config = dict(
    noise_aug=0.01,
    n_mels=80,
    win_length=400,
    vocab_size=32,
    encoder_widths=[192, 192, 192],
    decoder_mlp_ratio=2,
    residual_init='scaled_by_depth',
    lr=0.0016,
    beta2=0.999,
    cautious_weight_decay=True,
    lr_schedule='cosine',
    weight_decay=0.1,
)
Rows from block 8 of the audio encoder, named by matrix and row number. Rows with one number belong to one channel. Each number is 128 + 24 x the weight over its row's rms, rounded and kept within 0 to 255. All counts start at 0. Numbers have three digits each. After the name is the row's rms in percent of the matrix's.
# convs1: first pointwise conv (encoder.blocks.8.convs.1.weight, 192x192x1), inputs 0-191
# convs3: second pointwise conv (encoder.blocks.8.convs.3.weight, 192x192x1, transposed), outputs 0-191
convs1.73 097:147129132122100125076096110155144146110123150108125100090126120100137146129131106091098125112145122135127127111098157122146118116131167152129147105105168072141100119124124117116113136125139160110170145113104119162161116163147108160117113136133092145095133127164118115117145122147161167089161120148145138141168139111148114154130098142146093098124063125124172150127128147114124111143161145106085121130147120123066107125139143147117127171180150134145158106150163102098107123135164137151121118135174177087146130094129191156128099121144119153160116101132156138142146194135185131121
convs3.73 099:155121129119145121131132098110138116111098149155117133149098151088130114146173155097126118103116156101121140142115171118113101132132131180159098116104119139091115145134107122158126121137126163151100127103132131112095165103103136144137113129179095154141114130124126144138145095117108131147126130121152121162121134132099092147162085126114139100160167090141108147112164089085074143114082111106139158150128153164123122115130096116128126198137116135105148157168094115100126103110143147108133152133203135102153129161105108122104128167091174083139144134169111144175121097088153141142
convs1.74 109:107100097121134142139121127136089093093118137138131133107169137155128163126100088099043120129122101104112115097117133124114190149103143132100119100144132118110188108120153142096150100127137138144108132151158122121131159147108140117195125156126151110115161112152092109141131124115090093135172107183145149170131113126153116121182140144122117090133101144128120118134164169117106149135122103104141121098197134081124156094110118115138111137117145135121124135109152152160109115107123111152128107133117140098113131162155122111127104120062134143150168113134130129171077122136137124096
convs3.74 101:134112144133135152148082133167094151142121166124124156144098120125093134136132135140123129107148116077175196125137131131137134145171184171136149117138145147141133147167098100094162095130130145139161131138159087134124131122133175114144093126126113142160133112138148128153127121119112131115114150089135111129108106122160157162096163148110122105140112119141162159141147142121131121157159139152105093129116137173155129141174109120146088118153146102162150126157120137124125187146169096113117142147156091133141169174137105120151127143153131136127117137200171103189143094156149155122
convs1.75 107:151136105093140089121139123129107126118128101152120085135125127105099132125137161142093128123146118121147143081142135106091164118164140125165121128126128136078164127109117087175133105143096135201083138140122172099082104118105088149115146117112112102120141106147087124106135109079118078133105127133144121144168115114114104115129150176141129147124146149101144147118114175127171142159154121162145118112132132112154105165083112138122139101111147142121118148183125165136139107163111153111174139098146116143165112196120106131119132129127129148173106137139148086167118120123112125173
convs3.75 102:162111143139140203152155135131138098146135107143121112147156110135136162141121151092104107142110123104123117145158170128111128064113116172111158101170099124115139157109128131107146132111161082103092176101120113147141127110127148123135105135089126125123171150133115126100117176088109167141139122112122117110145099110123073171129134152112124117137130167135106132096136101152125153100134100097105153166138112137140123142077090115130138093111132141126110114096136138152138084101125100135097141125134089108124148107136119101092149141154161081054121108141096177124082119124105129142
convs1.76 100:144164101177135135152121102109166137109136105136136183132094142118141104127163147127176134115129103128119100136133140141117121168106072152193129116153061141106125148182119121140155137123103110128164119096135115126121135114129125153122108142128141120103173124134101126117069111123128141137109102119127108106105129106155071112148106107083086164097127104161158128145145114152183158120121097128101124132092088088134102126132117163143160152118119102155121095103088141140085126148148094106134149145090132164111147136139153149131131107131110149134097159136151149127132163104098144087
convs3.76 105:095136121125137113137095174118086124107155098147146141116094123083102135144194136116134114156134127113134107146122115101046066127099136099091080121138133158152128107110139114101144129122133136149172130107122150188109126113111128088102152102125149145127106162077137172091149123135153117101111107107133114088157100099131154126127121130121127091120136166134142106116131138145131132138128132138104109111147131111142090138108137121142079160142168125121101112138123119134110105112139086110053092129092158093109128142150093119109192115122103123128135150130117144106154125134126097092
convs1.77 104:125120136092127144088123137155129169131105091139145081102121122165125113133128125123122118124133149127111098163111129132105148142147069139087140125097142151085103133123131059183157144120117141161165110121093140104087116135140144157112129123154146141151129131143144073125116065142188134136143178122105148117130122099134123161085112140119092138107187133112111144141118124129125128122152169117154120132154160116118107146114124193160135126121154122095145165122127128082101112123088151133118114172104169160110126148146109112111160136138131155128097075119139161079120122107135110138
convs3.77 102:189139139145090139121110094138099153159138132152127118156092138108099123132100171144115155138158131135128110135081129138109109101146150127130098131113087121100094114114137125110194138108124095118091154147097118134081130100126144139115129131098146124112093098128124132155101087102112108157144148155137131094145119087108106138095148152125121076138089133112144087098162111148143128116087099142119151093124108084153142170130112117123125127122152136092121086118095156096099168114145154129090120129101079119143146150145173133123150103157155116095104104128122168161160083094153106123
convs1.78 102:151118144136168106142173046154165129166133104158130119132107142135148102130105113056157119137134131101123130159150123131153132120119107124159114130190137131105093111123165098091108114133141141109159168160127128124127096127140096129124115146188132131128132110117113103110135169117104107174167172144120131119118141151143142181122153123122102184135109129118128068121120145151159134119136135123088128171171076090131127109118107107148140154163138139124107082128139115112099125153122108113109123142139123115131114126113140139120148132147160146147109072094132089146079168128141138138
convs3.78 100:121163105110107126111117121150144146125162123112169131119108105075156121118132138162102123112147116123157133080137106132111136151099105118154161088147122096122125073154131137156124120089142127085141180137124131146140136154143118167086154146119175144128150120120139127098119137049120113102117126134119149130138145091131130099128086172141136121146130103164111088129119108108119125103129083124098142158120117150123115129098115139109109101153175141101069135163134146157132127110130081169112133104077138131168089160095093117098143087129130122142102144163082080112148129167121136127
convs1.79 104:137106111133116132148110111098132079100133125173122152101071129122137116087117175134094103141115070081140095134145089125124105125137102137136097108132123102131142111132160118171123089047095104112136138144108060110106112126182137117120145154125104062165154136124151113135152126132148120147097131151139128133078142087069098125102152134154120129129139129151151173131123116124100105107149150151147123089150127121160160151098103148156161124098125109142133117115107133126106115145129122156123139128137145095127150123122100153142122119165101143119122132099111156124136094154177099139
convs3.79 104:115118139080120142095127125115100103129177109141125133114141137132119096131138163110139068117132113126157188135178144124137132118119121161111116113143139109130160113097124148141141114113158089135161118154119103111122108150134156123112089141082119138124159148111169095134153094090140149159163128150140164118096110125158127157118141128094133135162119129142126148149174103120121161110121160157144153133163066128161188111116151121134179103151125104176160106150102126168161122143104168124128124125141103132132111126093093112105142187101170077136162157142118108138137117105121095145
convs1.82 098:137085153099123161152151115136114134124225120100133125171107114125147108129120147120161115149098146123140161156130174109092147150137118117142159117160106106118116171087157131136133099144150104136106150126115132161143139156133110135141127119121087155144133087148120091169124082097086151129113139103049098136113130149137112169164119126098130138116161127111140111159117096149148137123099133152147132136103108148126128120127151130133165138122103145081160110131115117153099131134093125112115168121156148133127137130156119126096092148147151121142096088144136121177062124102100172139
convs3.82 092:118134121167098107175108130121111138132089110125125128135169175134112145124128151175138117142121073174129110152128114133136127139148140133143124150138153149143086114136138105180115115113128147134113159124145108163108112102106152143113157101116083104085138080137105089110131090138134130144147075127145162150114141130139085095158130147136090136144112120136133102103153135122178107156099152174157158150134143156126123155116128089103103156106093152142107099123077086134126155085171120140093120113090126113075153138140154192099126135110154099163124141115114146155147103134140128109
convs1.83 103:101127106133120123143097140127178126123154132097124136183151134144102087094131133111128161129113154169140157110132106117128124128104115143130119102118126127134162132114129113140133132146085179168117107159140146143119122110113142109146153098114113115089105132151114145137154104114098106136103130138169112095069133145137160129141075107131113091083079103118074124099113110149148107146095137136076106146088091120134132124101106129111157117187146137197141117151138148130100120122143098130109103144143195126095104120124132146087143157132118145131087118111143168117131127119149059160
convs3.83 099:113141130168110117152143122121136133139159119179110125106113110099159108117105170088125145098151134094123194117125138139064130129096163118125164113148144087111162133124107117113147173125103129121110129093080106129188085140087136100145147106105141118129162122130126083148147111134116112146131083171122119150148112102111131114142103138115098053153099150114131124129107136126164109159125118169127120132118115147132150063093152135156153109122122091115074098111109113136119135116114182096120129116157134126134131164135133091159127187131158138136137131117131136142091123095128133120
convs1.85 099:138126078131111126090121145130098122137105121117171152089170135151135097117119126129111104158123125131166094138166157074136139134123150106126121145128114134148113147138108156116114124134144126118119159088081089096155125123129152152155143129146058127100123117100164132110104121138139104144132151115119144108136112146116115123073119155169182123174102152115120147161134058155133173107083176129136172141116118137130136133126136145133150147142117107135130138108126154137090123116126130135098143145113067115163118091119129153105075140155124109093110124149069128179099132112139083160
convs3.85 097:112178120129106107090140141146109130085176136108133152145182137145137112135133135146132104133168151114119144125084117123167117118149154146167105145124135126142148160129131168121117088134113172137150105162153130090132155142142122124123091138122112177153141135189135099143123133152115121143107128104120114124121131104108131141120116160101167135118086137126144126098092153124114130100167167110123100170118120173136076130158164097148124160157168078087133136138164111090107101169148119148143126107120135141119109141125142184084155104160118107113149140096131082133116121154099183101
convs1.86 095:140131106103167143145170143121128124110132102127129140132124140110167109167151087100109092112123103148166121115103107198105123105121156147110140134109170169110110140095109170135101142143149140144131127103160126117102133160120129133124129098123112161118117104155163113095104152103108136133082107110124089084124173153165171145132108159155113102138130155146114122166082121175180105191117124109116122161113132142094130150186135105125142136141143132108155137130153141138149140124114121141153180119133129146146110145093112102123094129144164127113119102090094079112080110110103157121
convs3.86 098:142123139083135094107119124113091113112087119114100135114116097133107126099090139117118100124121116127107151102138120126078103113147094130110145117086132128061155117152068093171166108100120128103110114094058102100150143154097114129109139110115116124137119122133073121151106124140145131143067112135158143106097103094108112130114126127148147091124133133092102102072179141155141089114106114138151126131147144146127110128123112103089126104114168143136151127120099137137137110165117134127136126118104129108133141147089095146124165131076137093100106135163088112131103086097092125095
convs1.87 105:117103129163115154097117137097124149113118166144079133122165140154135135126146125138137128128133121140145127106100190099141135141151110105091137129119110096131139155109168090125106134079084121144107144125096145107123081137146133125131133179130138147121140104144127129129133110144157163130146152092132106159144100129122119133174104178137139105109116148158133155088102127081127090146100130143146105127102102138126188157174140130112118138202149107096117109123155090144127116152148094135149103098103130130094137166132128120153133087191106096115104142113113174126133123099169082090
convs3.87 100:154145090165125135162131159094116129110196141157127087109160120111157127096115146175146115117125085111141138138144149166090134118059110109106156140133093142143100133136122102108122129152145127134092096131112136160070151124119134160098140143124130129117130119089157122156102164146145131182113163179129163158126120179138146086128141189131152133179133112120105126149111128147142159109075118138117107140118087154114091128127159159128159143087112099139120104149125133132118145108107131084109128120148114134114106113142086145142119123127119115152153090148113143119132105135128183104
convs1.89 102:132160133133138158145143070094142148136129130179147125151158144119161110103130123077075086112127096140111143123130119139155086134167133120168133147119115129184135131116163158093106133131134114140105135131158135125079145113150102135104122134118090139129149148185124129125138115098117131153130128095117158153131135143143151150128159170103135164118122137118176146159131126145108152129146138124095120132104103099131098114180160088110126144118137151168110051101133119107131135101109096169086109117156099113124201150085157101127110157121142095095137128112160147159113148118120128130
convs3.89 100:143127128098135132109110137105103092101176106157133138100106096117118103106126124145103097104105110125106111170145126161109088132168124111121101113103105116122119111142144126135114123112151121146183110123132110149118096101167098107091087098135138118156170100080136157138137151127114123080118092163109152084081149145131120135119117113108113181103087125194153158163134109137130128169109130129111084107132128152136147150148105132122104071150161119117094160177124082129125101119111137104125164148100091136125139179094099133117137180128143113141085163133130124140139133141114118129
convs1.90 101:139108127098120133100127135093094123114172115110120124077152166099112141105138150077111119073139120145104077117117119124094088128099147138132189083086127135161123153127147118131121138087117161095132151125115105126154142104159120135115099124114134117130128112071147105110130087078160098092095146124123099125121106130161097150099095147096117166120141173105122131125152121149115111112129166151108136115178117142110099109119144132083126082104153114091101122126165093122141140109138116160121152139119129158140142113131132139117098125118097095102119161148064132150080120118089132127
convs3.90 102:106120164101155150103193104151160137102153144099089140127129129093124132091123126131164166106115117128142113141113127120101116080115148113100132128134157122132123123128125203125103141159116132109124139136084121114143182164144129149086112151128087075133145126116110132140127127124114158173145134125120105129105154138108078122150120163150124127161129136111099095152156151108155130131165154137202142128146138128131118079082121171181149140107127089108115095140125127134111167125153122130124125145151089098127121126123135115126084112141121160110093108165150205149128151127109119125
convs1.91 095:160135125155117068141117085108095151123160093131099131094108117126128093119149124136095133126106111168105148168105118143113150168142112111177134143152118128107163187160152154129139142119138122088167118113127154109112137112184125144097133148117156108117144142120147128130116101141134130139134139106101132126121084105119104145146107161114148130147136127127157112106142149144115141079143096141160150138108138134115100107187146213150137087169141056096110119132119115116118119160167122151099156132099119095148137135121109129080116191140134137147115098120137155130111140114174139131
convs3.91 100:115155139152141131128135126136131163129128190117116119146120179137100127103152113112127175159169146143115151105129168084147117123114122133040101100125136158129128158133135127135125149131092100127146124177127144055123151116193130136138142132144187128147152114136135128122124137137120105115141149132097105158106184144146148118161157137088127142125143145131113101147085152131130123160146125104122129154131123122088112133157137162115134143145149143153110087129173159130128146121130090103130142148157122088123192118116117143109089155173100141135130120131094151114112198107121110142
convs1.92 095:147134129155139143123153133149151063169155118143127114173111142098111161126161149129093126106178158166117122142142118132133132138072125145133121138133147141123126143162124128092138111146143110123112112115137123107145115198111116141058110081110118085129135121067118098097122077121126139113141151096173098139114082101122110110127117139126126115123091115133107109161153125146082103132126123124139081106122103131118139112129134111123138117192117155097135152129099149137154140146132105117060113100135116149126130116120141170152100115079156119106148102136112137138131145108180110188
convs3.92 091:119133131112147102142130135140080117133095103108123132132131130127127129131164141121104129109086107131138103145166151123137082119104144119129171086149107093155103152175143156136147145175133146087139142135136128135140154119086093117147129152136134096154146110063105108150098191116144133167135128120130127096146112162122152144140143104133110169106110155118128144101091143147113117111132121132160111121189164139146119119130093127139162122197131121095104105113104165097131161134118124140109150207138132120143114156132138080152174096138124099166105122114131179103107129160148117155
convs1.96 101:129137140139130107129131129124104102129120114149165128181137099145102085119108130087134135069137163137166144103151106118127086144078129169158133141118153156146164140152125103140103132169093165158101113131077102169142124168126138112154146144147117142134127153113152159116168146123123103116148127104163125090105140123138180119107075093135147135093115127096169134140094074122161080140092120119105101114096105109131145152134116160140133099153155086101140162167175139115149144135131105105081151114128120126133107113118126111145101173107127146116095132115169106142118114147105116117
convs3.96 105:119095099103127111126111097124112054125103131139125123125093129122140119123162187091120093159132140119124120148118099137136119081109134120176113145175083123132083128119136137148143135117118098064154147151132135112106140095160156152109145123134141110130088152148143113105108127141127103126170143123134153115146129102105117135114100167164096124139145156121125088131129113140126169128161189160090130125109117118114109064104108103116144107113133131098124172140123105160168142102150131133125126079100137107106155093080131144123188148124160142104134128147116129100146127105121149193
convs1.97 105:099140114127133138168075123115149120130119089111091117135064142177137118156087144119131127056125095111116141143150146196133120133139114095104088150100112116117148136122099139122131147125102121094150117130094142146130163133123109172132129106157168121146133122137087107103169080076102104141141096132124119138141114093146109094154141133120175118094101137132121112158178148122139121142131094178108126155135062137172129138133160124083110114158181130102125092094106116145106115136097104104154135120136127143138125114119140152136152122108146130155124163124156110108126136091140139152
convs3.97 105:194096140129121132124104131169076112150134124073179141121117117104121149160111112154158127157137127145096108115112139137081129112149144124157144128135108155123128150134166142146160180106132082129128169167111119106122110159123139142107165145152138091150133148121158104118130110149141084101107084131127105119086102114108122158132138148110150121152108210135100122127119149136127153135113130136141125152164136130158131139134147144138170118132137180134156151140172154158120163156190167138162098148145138172123128135073114147118136097144119117132126098161120130121114172159130101136
convs1.98 104:098130121135086117148126123178172155091129139096133140133193142117155115140167144142142133080136153123150174100118113109168180154094173111139127113147087088105103142135083132111116130141118123094119117122140100086133161113188124141124114136137114159118142131141062138067101105134071166111122121127141151160131100132117107113141122148128144130136156127150139153171137126116155146087159140140150113121114143113141091178136120089102173159159108137097121148158179136143142131147124154098122153139099121127159139140133108127157154134155139120130136126107177123162131144120136128135
convs3.98 098:148136186128127096108115117116144113095183175084135153108151131161109135117104079113149126127127105160178139164121146139123129148084127138152111135127150174105127117133171120159170121125085176115087135163147104094152127141081118119092123143118141153133160161153137111110127141139154112134090103122135159121125141121095117089126126150107112084163083127140155134110155175100167172135111153114118107162083162134098135090145129119163161146142137096124166110152167104126094133143132114143117142138154124096106128108106099134133153104121133132134162133153135101118151088098145137143
convs1.99 098:129107136144074131124129078169130159099106112105118146131169101155129140103138175199141115129125134144116091113144161134091100142128141142155144121141128133155113149105137079121159163143093163134137116129141093139126125165133136142155124155114146133073181150117074116137147104134171088141191126140126166154130164139182136126138129118120139157148122102132172146156130117138139153144104177125120118117139115129153126152110134162140115147120160152072185137126126124115118132123153147181131110142127103121122153164114117123148120128132131205105128140158123156166144126123122114107
convs3.99 099:105122132155135160137156184090156126140124135123166132135162117141124116135131156134136146154115119132132122120145088152160102137130156102147124102146117111155130147150121162118155124128106079139103158138115111145139112134136135141096119114094122098112163125128126108132130146131094128110143098190129133168125132149148124107133114062104107107090126158144110058146125138115158156168152114165119101079127136115145106162116136129143134090148142137092170144122131148100091127138124113125101132212114091168095106153126065158114105117136167082103141094124094156162147142126153127158
convs1.101 100:166140094162105122154122099126107127172139124125101182138120091208148156120135128151105099108169154121136114084097150185130111121106140100130101147101140163120093138136138109061106091160130103131158116110111107140133082155093158123123147130128142152117191151111082113176125123130100137135096145149175142137076127091134120149141125110131116127162147130160146110149117149127115118138148135115106134159163106136115095186119135127111136098179154110166135124123102133114124145134114137117132130129108127123138113110150134136098104107149104108149111129161144104123172175106108136110
convs3.101 096:131144119129126092097160159103104148084141126160149125141110129134114148149122152099109146141115150102131123123118088146091122069181128091118105092134145129080156154099106125100141133147101126119123145165111133138090086123120177116138158149112138122135147095127106100153088115124178156193115156120164096119131139114122126131137107135088111120111095130083156126110149141139132149164133106147144102064116107134150136103108149100167115117109123148145085124171134127116157127132134130154102134108185113131120148091110142129144096074118143163103109169126144149114107123074098129160
convs1.102 096:103110111099143125154108145127136163109126168125150116129148172119094120121111123153126135154107108157113151132080112142092107169111099114092120165120152130154124122168082144149143090137130142085124079100119094119112102132168144145113115131137119100162125112100150175145116123149156165135108098136158117148087140156113155125158081127127153121066130093092141110156142115091144078118115102128116147089162175131147130146130118189178110118080087107151058137139109149135140159124143125145149144169102132156107115131113139128127152125124118101133143132146119122103154110139115102108
convs3.102 098:093146123147140159157134141133125102142179116130125113124133109130122171115078141111145152125171140107067102174124141139071152121153165156116142130118109140133110136132129127096144190144089149140134117121136130102108137113103085125127092137121100130110157133124154124103112109083146145160154114151120131132118071125116091138139158137201143118139087106124148157099093122151169146093128110154116104129176129119138138142106147145121133164114105177108169106134124115101131157089126122146084100107113100165113150140126112148113144150169136121111137126107120145088113066132131138074
convs1.103 101:100137139126121127117183173148120163146122107157139117102109114151162117113129149079108117091137115104134128148139114136101127099093137126210145113098095095114133116088117121119143154116148102144115101124131117107144101121104115160116145099115128125143116138101112138117133130136090126104156146158139133079106127145147148123112103134163117146097161156154098116147113082104165144085155146089108132102132064123161150109116118133141172111146150152113127118120141121128120078134133120107115132176161151142133153117157150167067153083080105160137148115138124124161131113099098192137
convs3.103 103:110113115119141113082128118103143143112128111110102140161110145161125087136164105117155135132129159160160125110125124136113126129121110107113145121129186127104134160122128129131128130135091162144150188143122138142109110120145126152193167120147175138123112166118115141108119149172169154130148183132132121106123131167103118132113116140143139116152131107128088157127158128118120168107139137156113147166136113175127135140198135096141096095126135127112142152112134089074078160124093106157167133149119113101120125158146170131094096132101119121125163140092131114154170053091119135160
convs1.104 102:088120068141146161126151134114141103134157150150120159151137120136165123141078105087107118126126135114128130154100105128081132104087151123148126119124133137112110160122135088145145133167106153124190133100164108127089124142112139123135132119128082143154169113151147092129114142116140082101196136148134138132138164121124119146122144147130136146126144139136147119142105096131118095119149142110100141167128133152165127065063128086172142111101119128091165121129142132138115112119108143094118108164136144107104136173190136140141145079120080162101109143161133141104104114138086132108
convs3.104 100:152096117109134128165112178147149173095082110090111139115170116122098151148133113136127125131117121139179150167155140140165167094103156140122142175132120119142148127098134159105145120142145100119111089105147131139089137179161115089137148165128128139145114120164138147163164132134127130132138113126127143160158108144154147132131187138133083140177118122145133137112120147118129170136144153163121153193101127156139154129094124186120102096104099121159121137142138139124103140137148133145092139104164156135141089163116152118145145100153121108095153195134122129166089128122127123098
convs1.105 103:107152122062113129122140153117151106162124118141142140127151184128153154093125068126122156066139125131092113119133127149149124097128148112140126111131103095150114098132053100095159089146130143173119103131139130147128126117146144106135127108124163137146091121155116126099091127085116093116100123123135111115098122146121108161108128124116115152105150078137134145148074120094140137127115148066135087175131174094112095141130149140139147120122138115122134086155129150155165104125122131114135147147133144111099132116129099113126092097117176118154086120131127094086157103184109100128
convs3.105 106:122132137153193103174143126098166101120117119114127098094106102124146185145126130134120167104123131153144111108133119081146097140150138172066083162097164126157145111114124098102112067136130120100139113112111135107111095152052132133130163132092106106126134137137144136108158125116099114102102103128137151079105148138114115152102116099148145168118204111127100178138141118119142115147130121090104148118102089162137112086131126174144185142108135148129131121127127109145137140125130098098102106140116129145135099122172128126134134105130126139109147132163112139101120117157138142119
convs1.106 098:136115102143154110165153104116133060137090144113116075109165103159126088167127098119137123147129124137166121134134131163081145076134174112137095108133183127167137154147103093134128147130123089104138124095079112106154090172141122170131079129142106099146119113122093148115119106091160139109122110166137092085116126121119117153160091089108138093139145150150181151122095173117126128125126089089172132136101119117087122121169137117128124160129131154141094098085131141124144128166105155134146157091124126159099118127115146133129143103131122113124141125117132117121132105116143126117
convs3.106 104:147136114121146125088117071097137105134108137140128158124144113101120097129101156174135140117133139137135125071114139154131104102143099132133155153109109158132100103089125094150096152121109165087165096150140136138112129168133128118139102156081132151157151115123135129122137145160138090078107131078128107123126114133137147089116180135122109083134143128080109171158105115170140127149142168136137150142117128082150107139107150129129108141138132120105154114130121167117117138122140120107165095130142168169160160091155144177125166098082143158098144111140090127101201124117135141147
convs1.108 097:083093141152105066108140115122105149144098137121090145139150126121119144121129144157136126082142109110123116119072085071158179117129137118138134092122115167121116179096149102141120106110102102126122132125073147110159127146100145107110123115143134137092145103128104116110131091116104155135115124164126103094139141131124152098118106119129136163110125147093164109088122176117067127131106123118088110138136155133094163126174115118087143132145108139085137127155169111110124155109139103148102115131095133140147116157103133100145132127130129111132149112135124235103120131143157130136
convs3.108 103:161116164117123143109112197122102130163136096135154105144119111127109119138080129109152116156120128180130103107181122139113081156163124141057125120134135118120107110080134121153167124094132114097144117147102136139132124150154101147066129130084136104123138144093133124098119153140123074121108144130133111125137113140136118113162158078111134100137145094114141133111139081121137116123082135101138114130149144122151155145103164107106127152138140089116098137137093091092137111096096102099121170112070099125143101137110115109125113137139156119097107117093122071102121123099118112084
convs1.109 104:115123130108113127096149171104148115103078144155123129129123109094138108115085134106117134145126100121154133121127139158122076157121135123127139127110118158135117184080105164083171119114150118138114145192163134163134132131121110119104121160142104095161116132138140136132171072175164109092105109129157109129120154127111094150118101165153144123094094124104120206107101125146128154074125119103122139130085116141154134106159150135145121111171114131122126138120128101175160121146089122099133134123141120136086143131109119108127074145165166133097128131110095139128118116083090116112
convs3.109 098:121122103158078140160166184176160115080107141113119076123114140131142139150139134111141133128129101145155133112178173139117131150129184138130173159099080097139105163133115142170175159155113127115127121116153114150158103138149141124142098174132156090133141122175143166148123152138153094146139139098126136121104105150102123098128129204181134147163130149145139136153117129115124150085135131132169148131136146088142154137109089160096134129135134130112113119082128151137132136154164150131155139130129120129100141138134139119116159121126122129132150121146144167102127135156156080176
convs1.110 097:153107070141135123098135099116160133141131141132100138143156116102165124133140121149131135123165132190138198118152138148148112167185137106154104143131140144120102117122126136160110147106130058134101097160137093136119125084164110126122107132148093112157148095145167116113158156130129107126113090109138089152147148097121167106110120160139153150122125076119097154112126154119135106139140135121137125114137147139131121121116164101147170112175156179132099123149119126131132099147143081135096128139103148111090113188099152140131131161109115145114121088118134181131092158135135138088
convs3.110 093:147079152105099108131074122099134141127067161136151143111118115128154139100086101145140124107137127108128110122141130097115101126131108162104161146101131130111127120140120176105107075163086159119113077131127136104105143102149115090138129141114160074139160108144127102176103130135123164098141144109141097123162183089119107109122158092142122102118151073119122160100139149153115106103125162097067122134121115151144135115093141104142140112107140139091142147134141156144112095158154110108094102121144132133088094141113158142106141110083090130096147106102125129118130101133111129171
convs1.112 097:119135113130058156121124104093121139115137159121117111122081109123110117128138104125124136107159118158139131113075112139123128119127082086134126116166122084124165125114107112141083121175157140140165097128116108152097177151184136122157131143124120105127120125090129144154141105126128121099143152143159151091100111103148157131118077143124104128092096111166104177147129123150155110161128118143162099129129128139123144114076135087110118099114161162117123143104130144104130164116132115123145144133139172151081129170141158173159127145136115178083145125089115101110106138129084103170
convs3.112 094:124108168132128119150113144155102152129131146098138141153103120138126120169111146110154120133124112141147109227133144119106141111185122122126102120114150136095153134155173159112132116089150104173163135139122160121165111111161133102119117142159127120147170172135116170119149116144110136137152151174116164158150118166152126181104153143116106124122102138212159127132122090106085121146136142125089155107110110167125099107124131155149130103131119142148129151175140105120134126128150107128124112133105146113152166139160130141162112129163141172107144172152158136110116121154140086107
convs1.113 097:132121096153088112135137147146149100101105105106142146159153123120156102113132127138098123129088116114110173089134110120090106118146127157136134129156121206108136105117118148105115166129135143168110159138125131139184145149129134156135128130120150120150070142170154122133126087133121141104118120084152133102112185170104089163126098129149124124188121134101130130135120108174136104079135135127144122134104144125112127094157192127111153114134135107133127149098150141123125138132120167131111153138140088094096179148117139093095099100133157144052105106121140142145098141143116098124
convs3.113 099:101145144145153137145140159138127145161144182124093127119147108156134108136169093123167142096156154151159133093131115133141163124158160183090143154151141159147121120087102190151126147143125129096121157135150139132130123113149100128145101166146112151191138108141109148161168081115160120119137137044128135122191156143151140152137142135084106143140109137148103109151109151140091118119112118093145142132113129101128091096115136123101128137150158158151153103119128115110123137095110143109130104115097130143120140114151105132127103102133168175094116107103105172145116117104116116172
convs1.114 102:121158057111148135146129152129140158104141081103136125102075116158169133087089149078119131113122160128113137123122126105123164116166118113101119148144131114122139107119113085132132123105133104135135114110139078136109115089139141110128112150155111116093084109106111121115138091095117094129115132096138089140107144136100115179135146129124110109152167130132151147122153139132127158131130149130120149097112082106160153115127140095106113168108148128124137060098113126113164155111129164113150139094126100148188108136109126150152107124141160064121116195102135102110186104127123124126
convs3.114 104:124082111111108111084138107107155124119128109080095113165144146114176065129104104120130157138128118086134151165104149103135131111116115126099116134099142085109167157116111156116109126162153115130140152140122062112115130157109135108113162131105182085158163132117168098151102103143148123100140141132132167127107116137129098139123140139165129145126141118105131095109104145106082162075131142160116079119151131158117140092130137104130106100116125143111148110128128108160069138088116118122133125157131115164123131072137105105138071127130133103152114120145133111127058126117093126129
convs1.115 101:097087128151133146143116139107143152174108130117096126151131097144122135082113110096093130169137148162113099134155101151072089141114142123129136107143120120089128119123104157073175128164086127145153148163119130115125109086130094162124133103098078148109124101134094153137152108157155120097120138160097105110119134116148109151127112132152161125160093113136120148143111104174188151174144132110094152113140139108100130101134109115140107141178170129133143119194124118144092129139139121149150133149147120118093105106112156157163153107135122141171110136120176122181100125129136111127
convs3.115 105:185116151115112112094107129125091120136120179109172161114119161132094142090094131119142125099127174106138124134143132162117089132116121106101162121102134112158107149138128141134131130094078067130152116123108130135090100090142150145132138120119081124154129090110132132157133126136160125126143129095133123132123169087105162135117079057140140122113138089122120111148118131066087126139113089135157099143104141098082174132165138121141149144125113116125133112151137103148147166137088126117126158092135110120102154108133128152114130120110164191121151120106171141169134109119140167146
convs1.116 099:144128123114131136134116133116136127138127131154121129142139151164144164120115128116127146141105162159110099123113153090126135119154084124147187114113099119130137169149110122116151137113128172106132121129134062133103134113102101138143126126106121132132111142117154124132109107120118157165140121093152183134054103139147133124086136155092096161158117124145105153137174131136114143117150145132127120114058079122110110147181083157120121175142157108155122116119124140154079138129125142189100126150098054128127129111150165137120105129091128119091118138168146123111180119132097156167
convs3.116 097:120094146116158145153094112138111146168124094115102125094122091156131105161100087130124113105090104106094093132180097120154133136095171136129145071156115123136122127082140122129125134131131079114101113158082163139147153129160115114102092125087156113118151130105089193132136165110102135147181083145122165150111075124145105120121134146113112114146154136141110116128159093131141140140095127152087124174116104160132128106120134101180148180168137123127132154107096125131123118125083122116121129133116097105103101124143105119159163143129103143151131144137119084110120104136127115155
convs1.117 104:084115150108133110144116140125123103126104125104084125152118177143148135123108149126110159136114152126101107135101185178171107119153081153115103158122162107143101144137118156130126127169169061086109125157078154135140079095127130131129098090107144131115140095112098107100131128101127170118136147159151119103125154112113120132129127084141164141116114137113130127118145140111109136142135120144117129108152134127137100155094143124163111153099127099123148159180138089152105146126135057169160124178152128135131092156131157137093134100086142157131145103115096103120112092091120115133
convs3.117 105:142138129132135149143119113129130129110151106134116119133127134163104138139169118134151132110174122162137138108137120142104147141123111139101127103132117122111114126112123111128124134104124121120102142138130159151127126175128103095135103139152131165134130123158079151090135157073067131177120153117135113156138162086171195163121139124155115121105170141160118124144066135147132082135074120090134115116178151135127106116117135118126118157167168110144145108113107071091140110123154140126134083102097114097137143146137147154120160128136211177147087128139149102107123108113079108150
convs1.118 101:111103151171150136159124119128092151133103098148167174131142158149130152147150126137100143140093151137135145095067067097150156107155118118110191118125145141087136151107119108120094124138100176117140129158123138141160122121142092152122153145109158119134126100120138118153145099137124125165134115128133152067108111090152167142114093135123117135131115128181151124100138141129144140110146113149149157130138116154152123141121119129185141133182185128140135157139105154151080161122161115140125122116097103084155154072104140136095106160112117143126097153109155163114121104113135089133
convs3.118 105:122131140120063147131144120116137117149133106148108086146139135166144118112097107113118155148134120084081141128149101127143151178122124124103121146088141152168155156130108155120124136119100137102132127097142124095167102136148134159168142102120110158148127119149078104158132061163153063150137099113125114129141102116101114138135117161129128153127142127120176097116111146148132176097085156117146142136118146122145140138130184118133096119057097144134099111101132096129126140146172158129099106107093152123133114104127106099132093138151149159088125116085135168149132087093147127115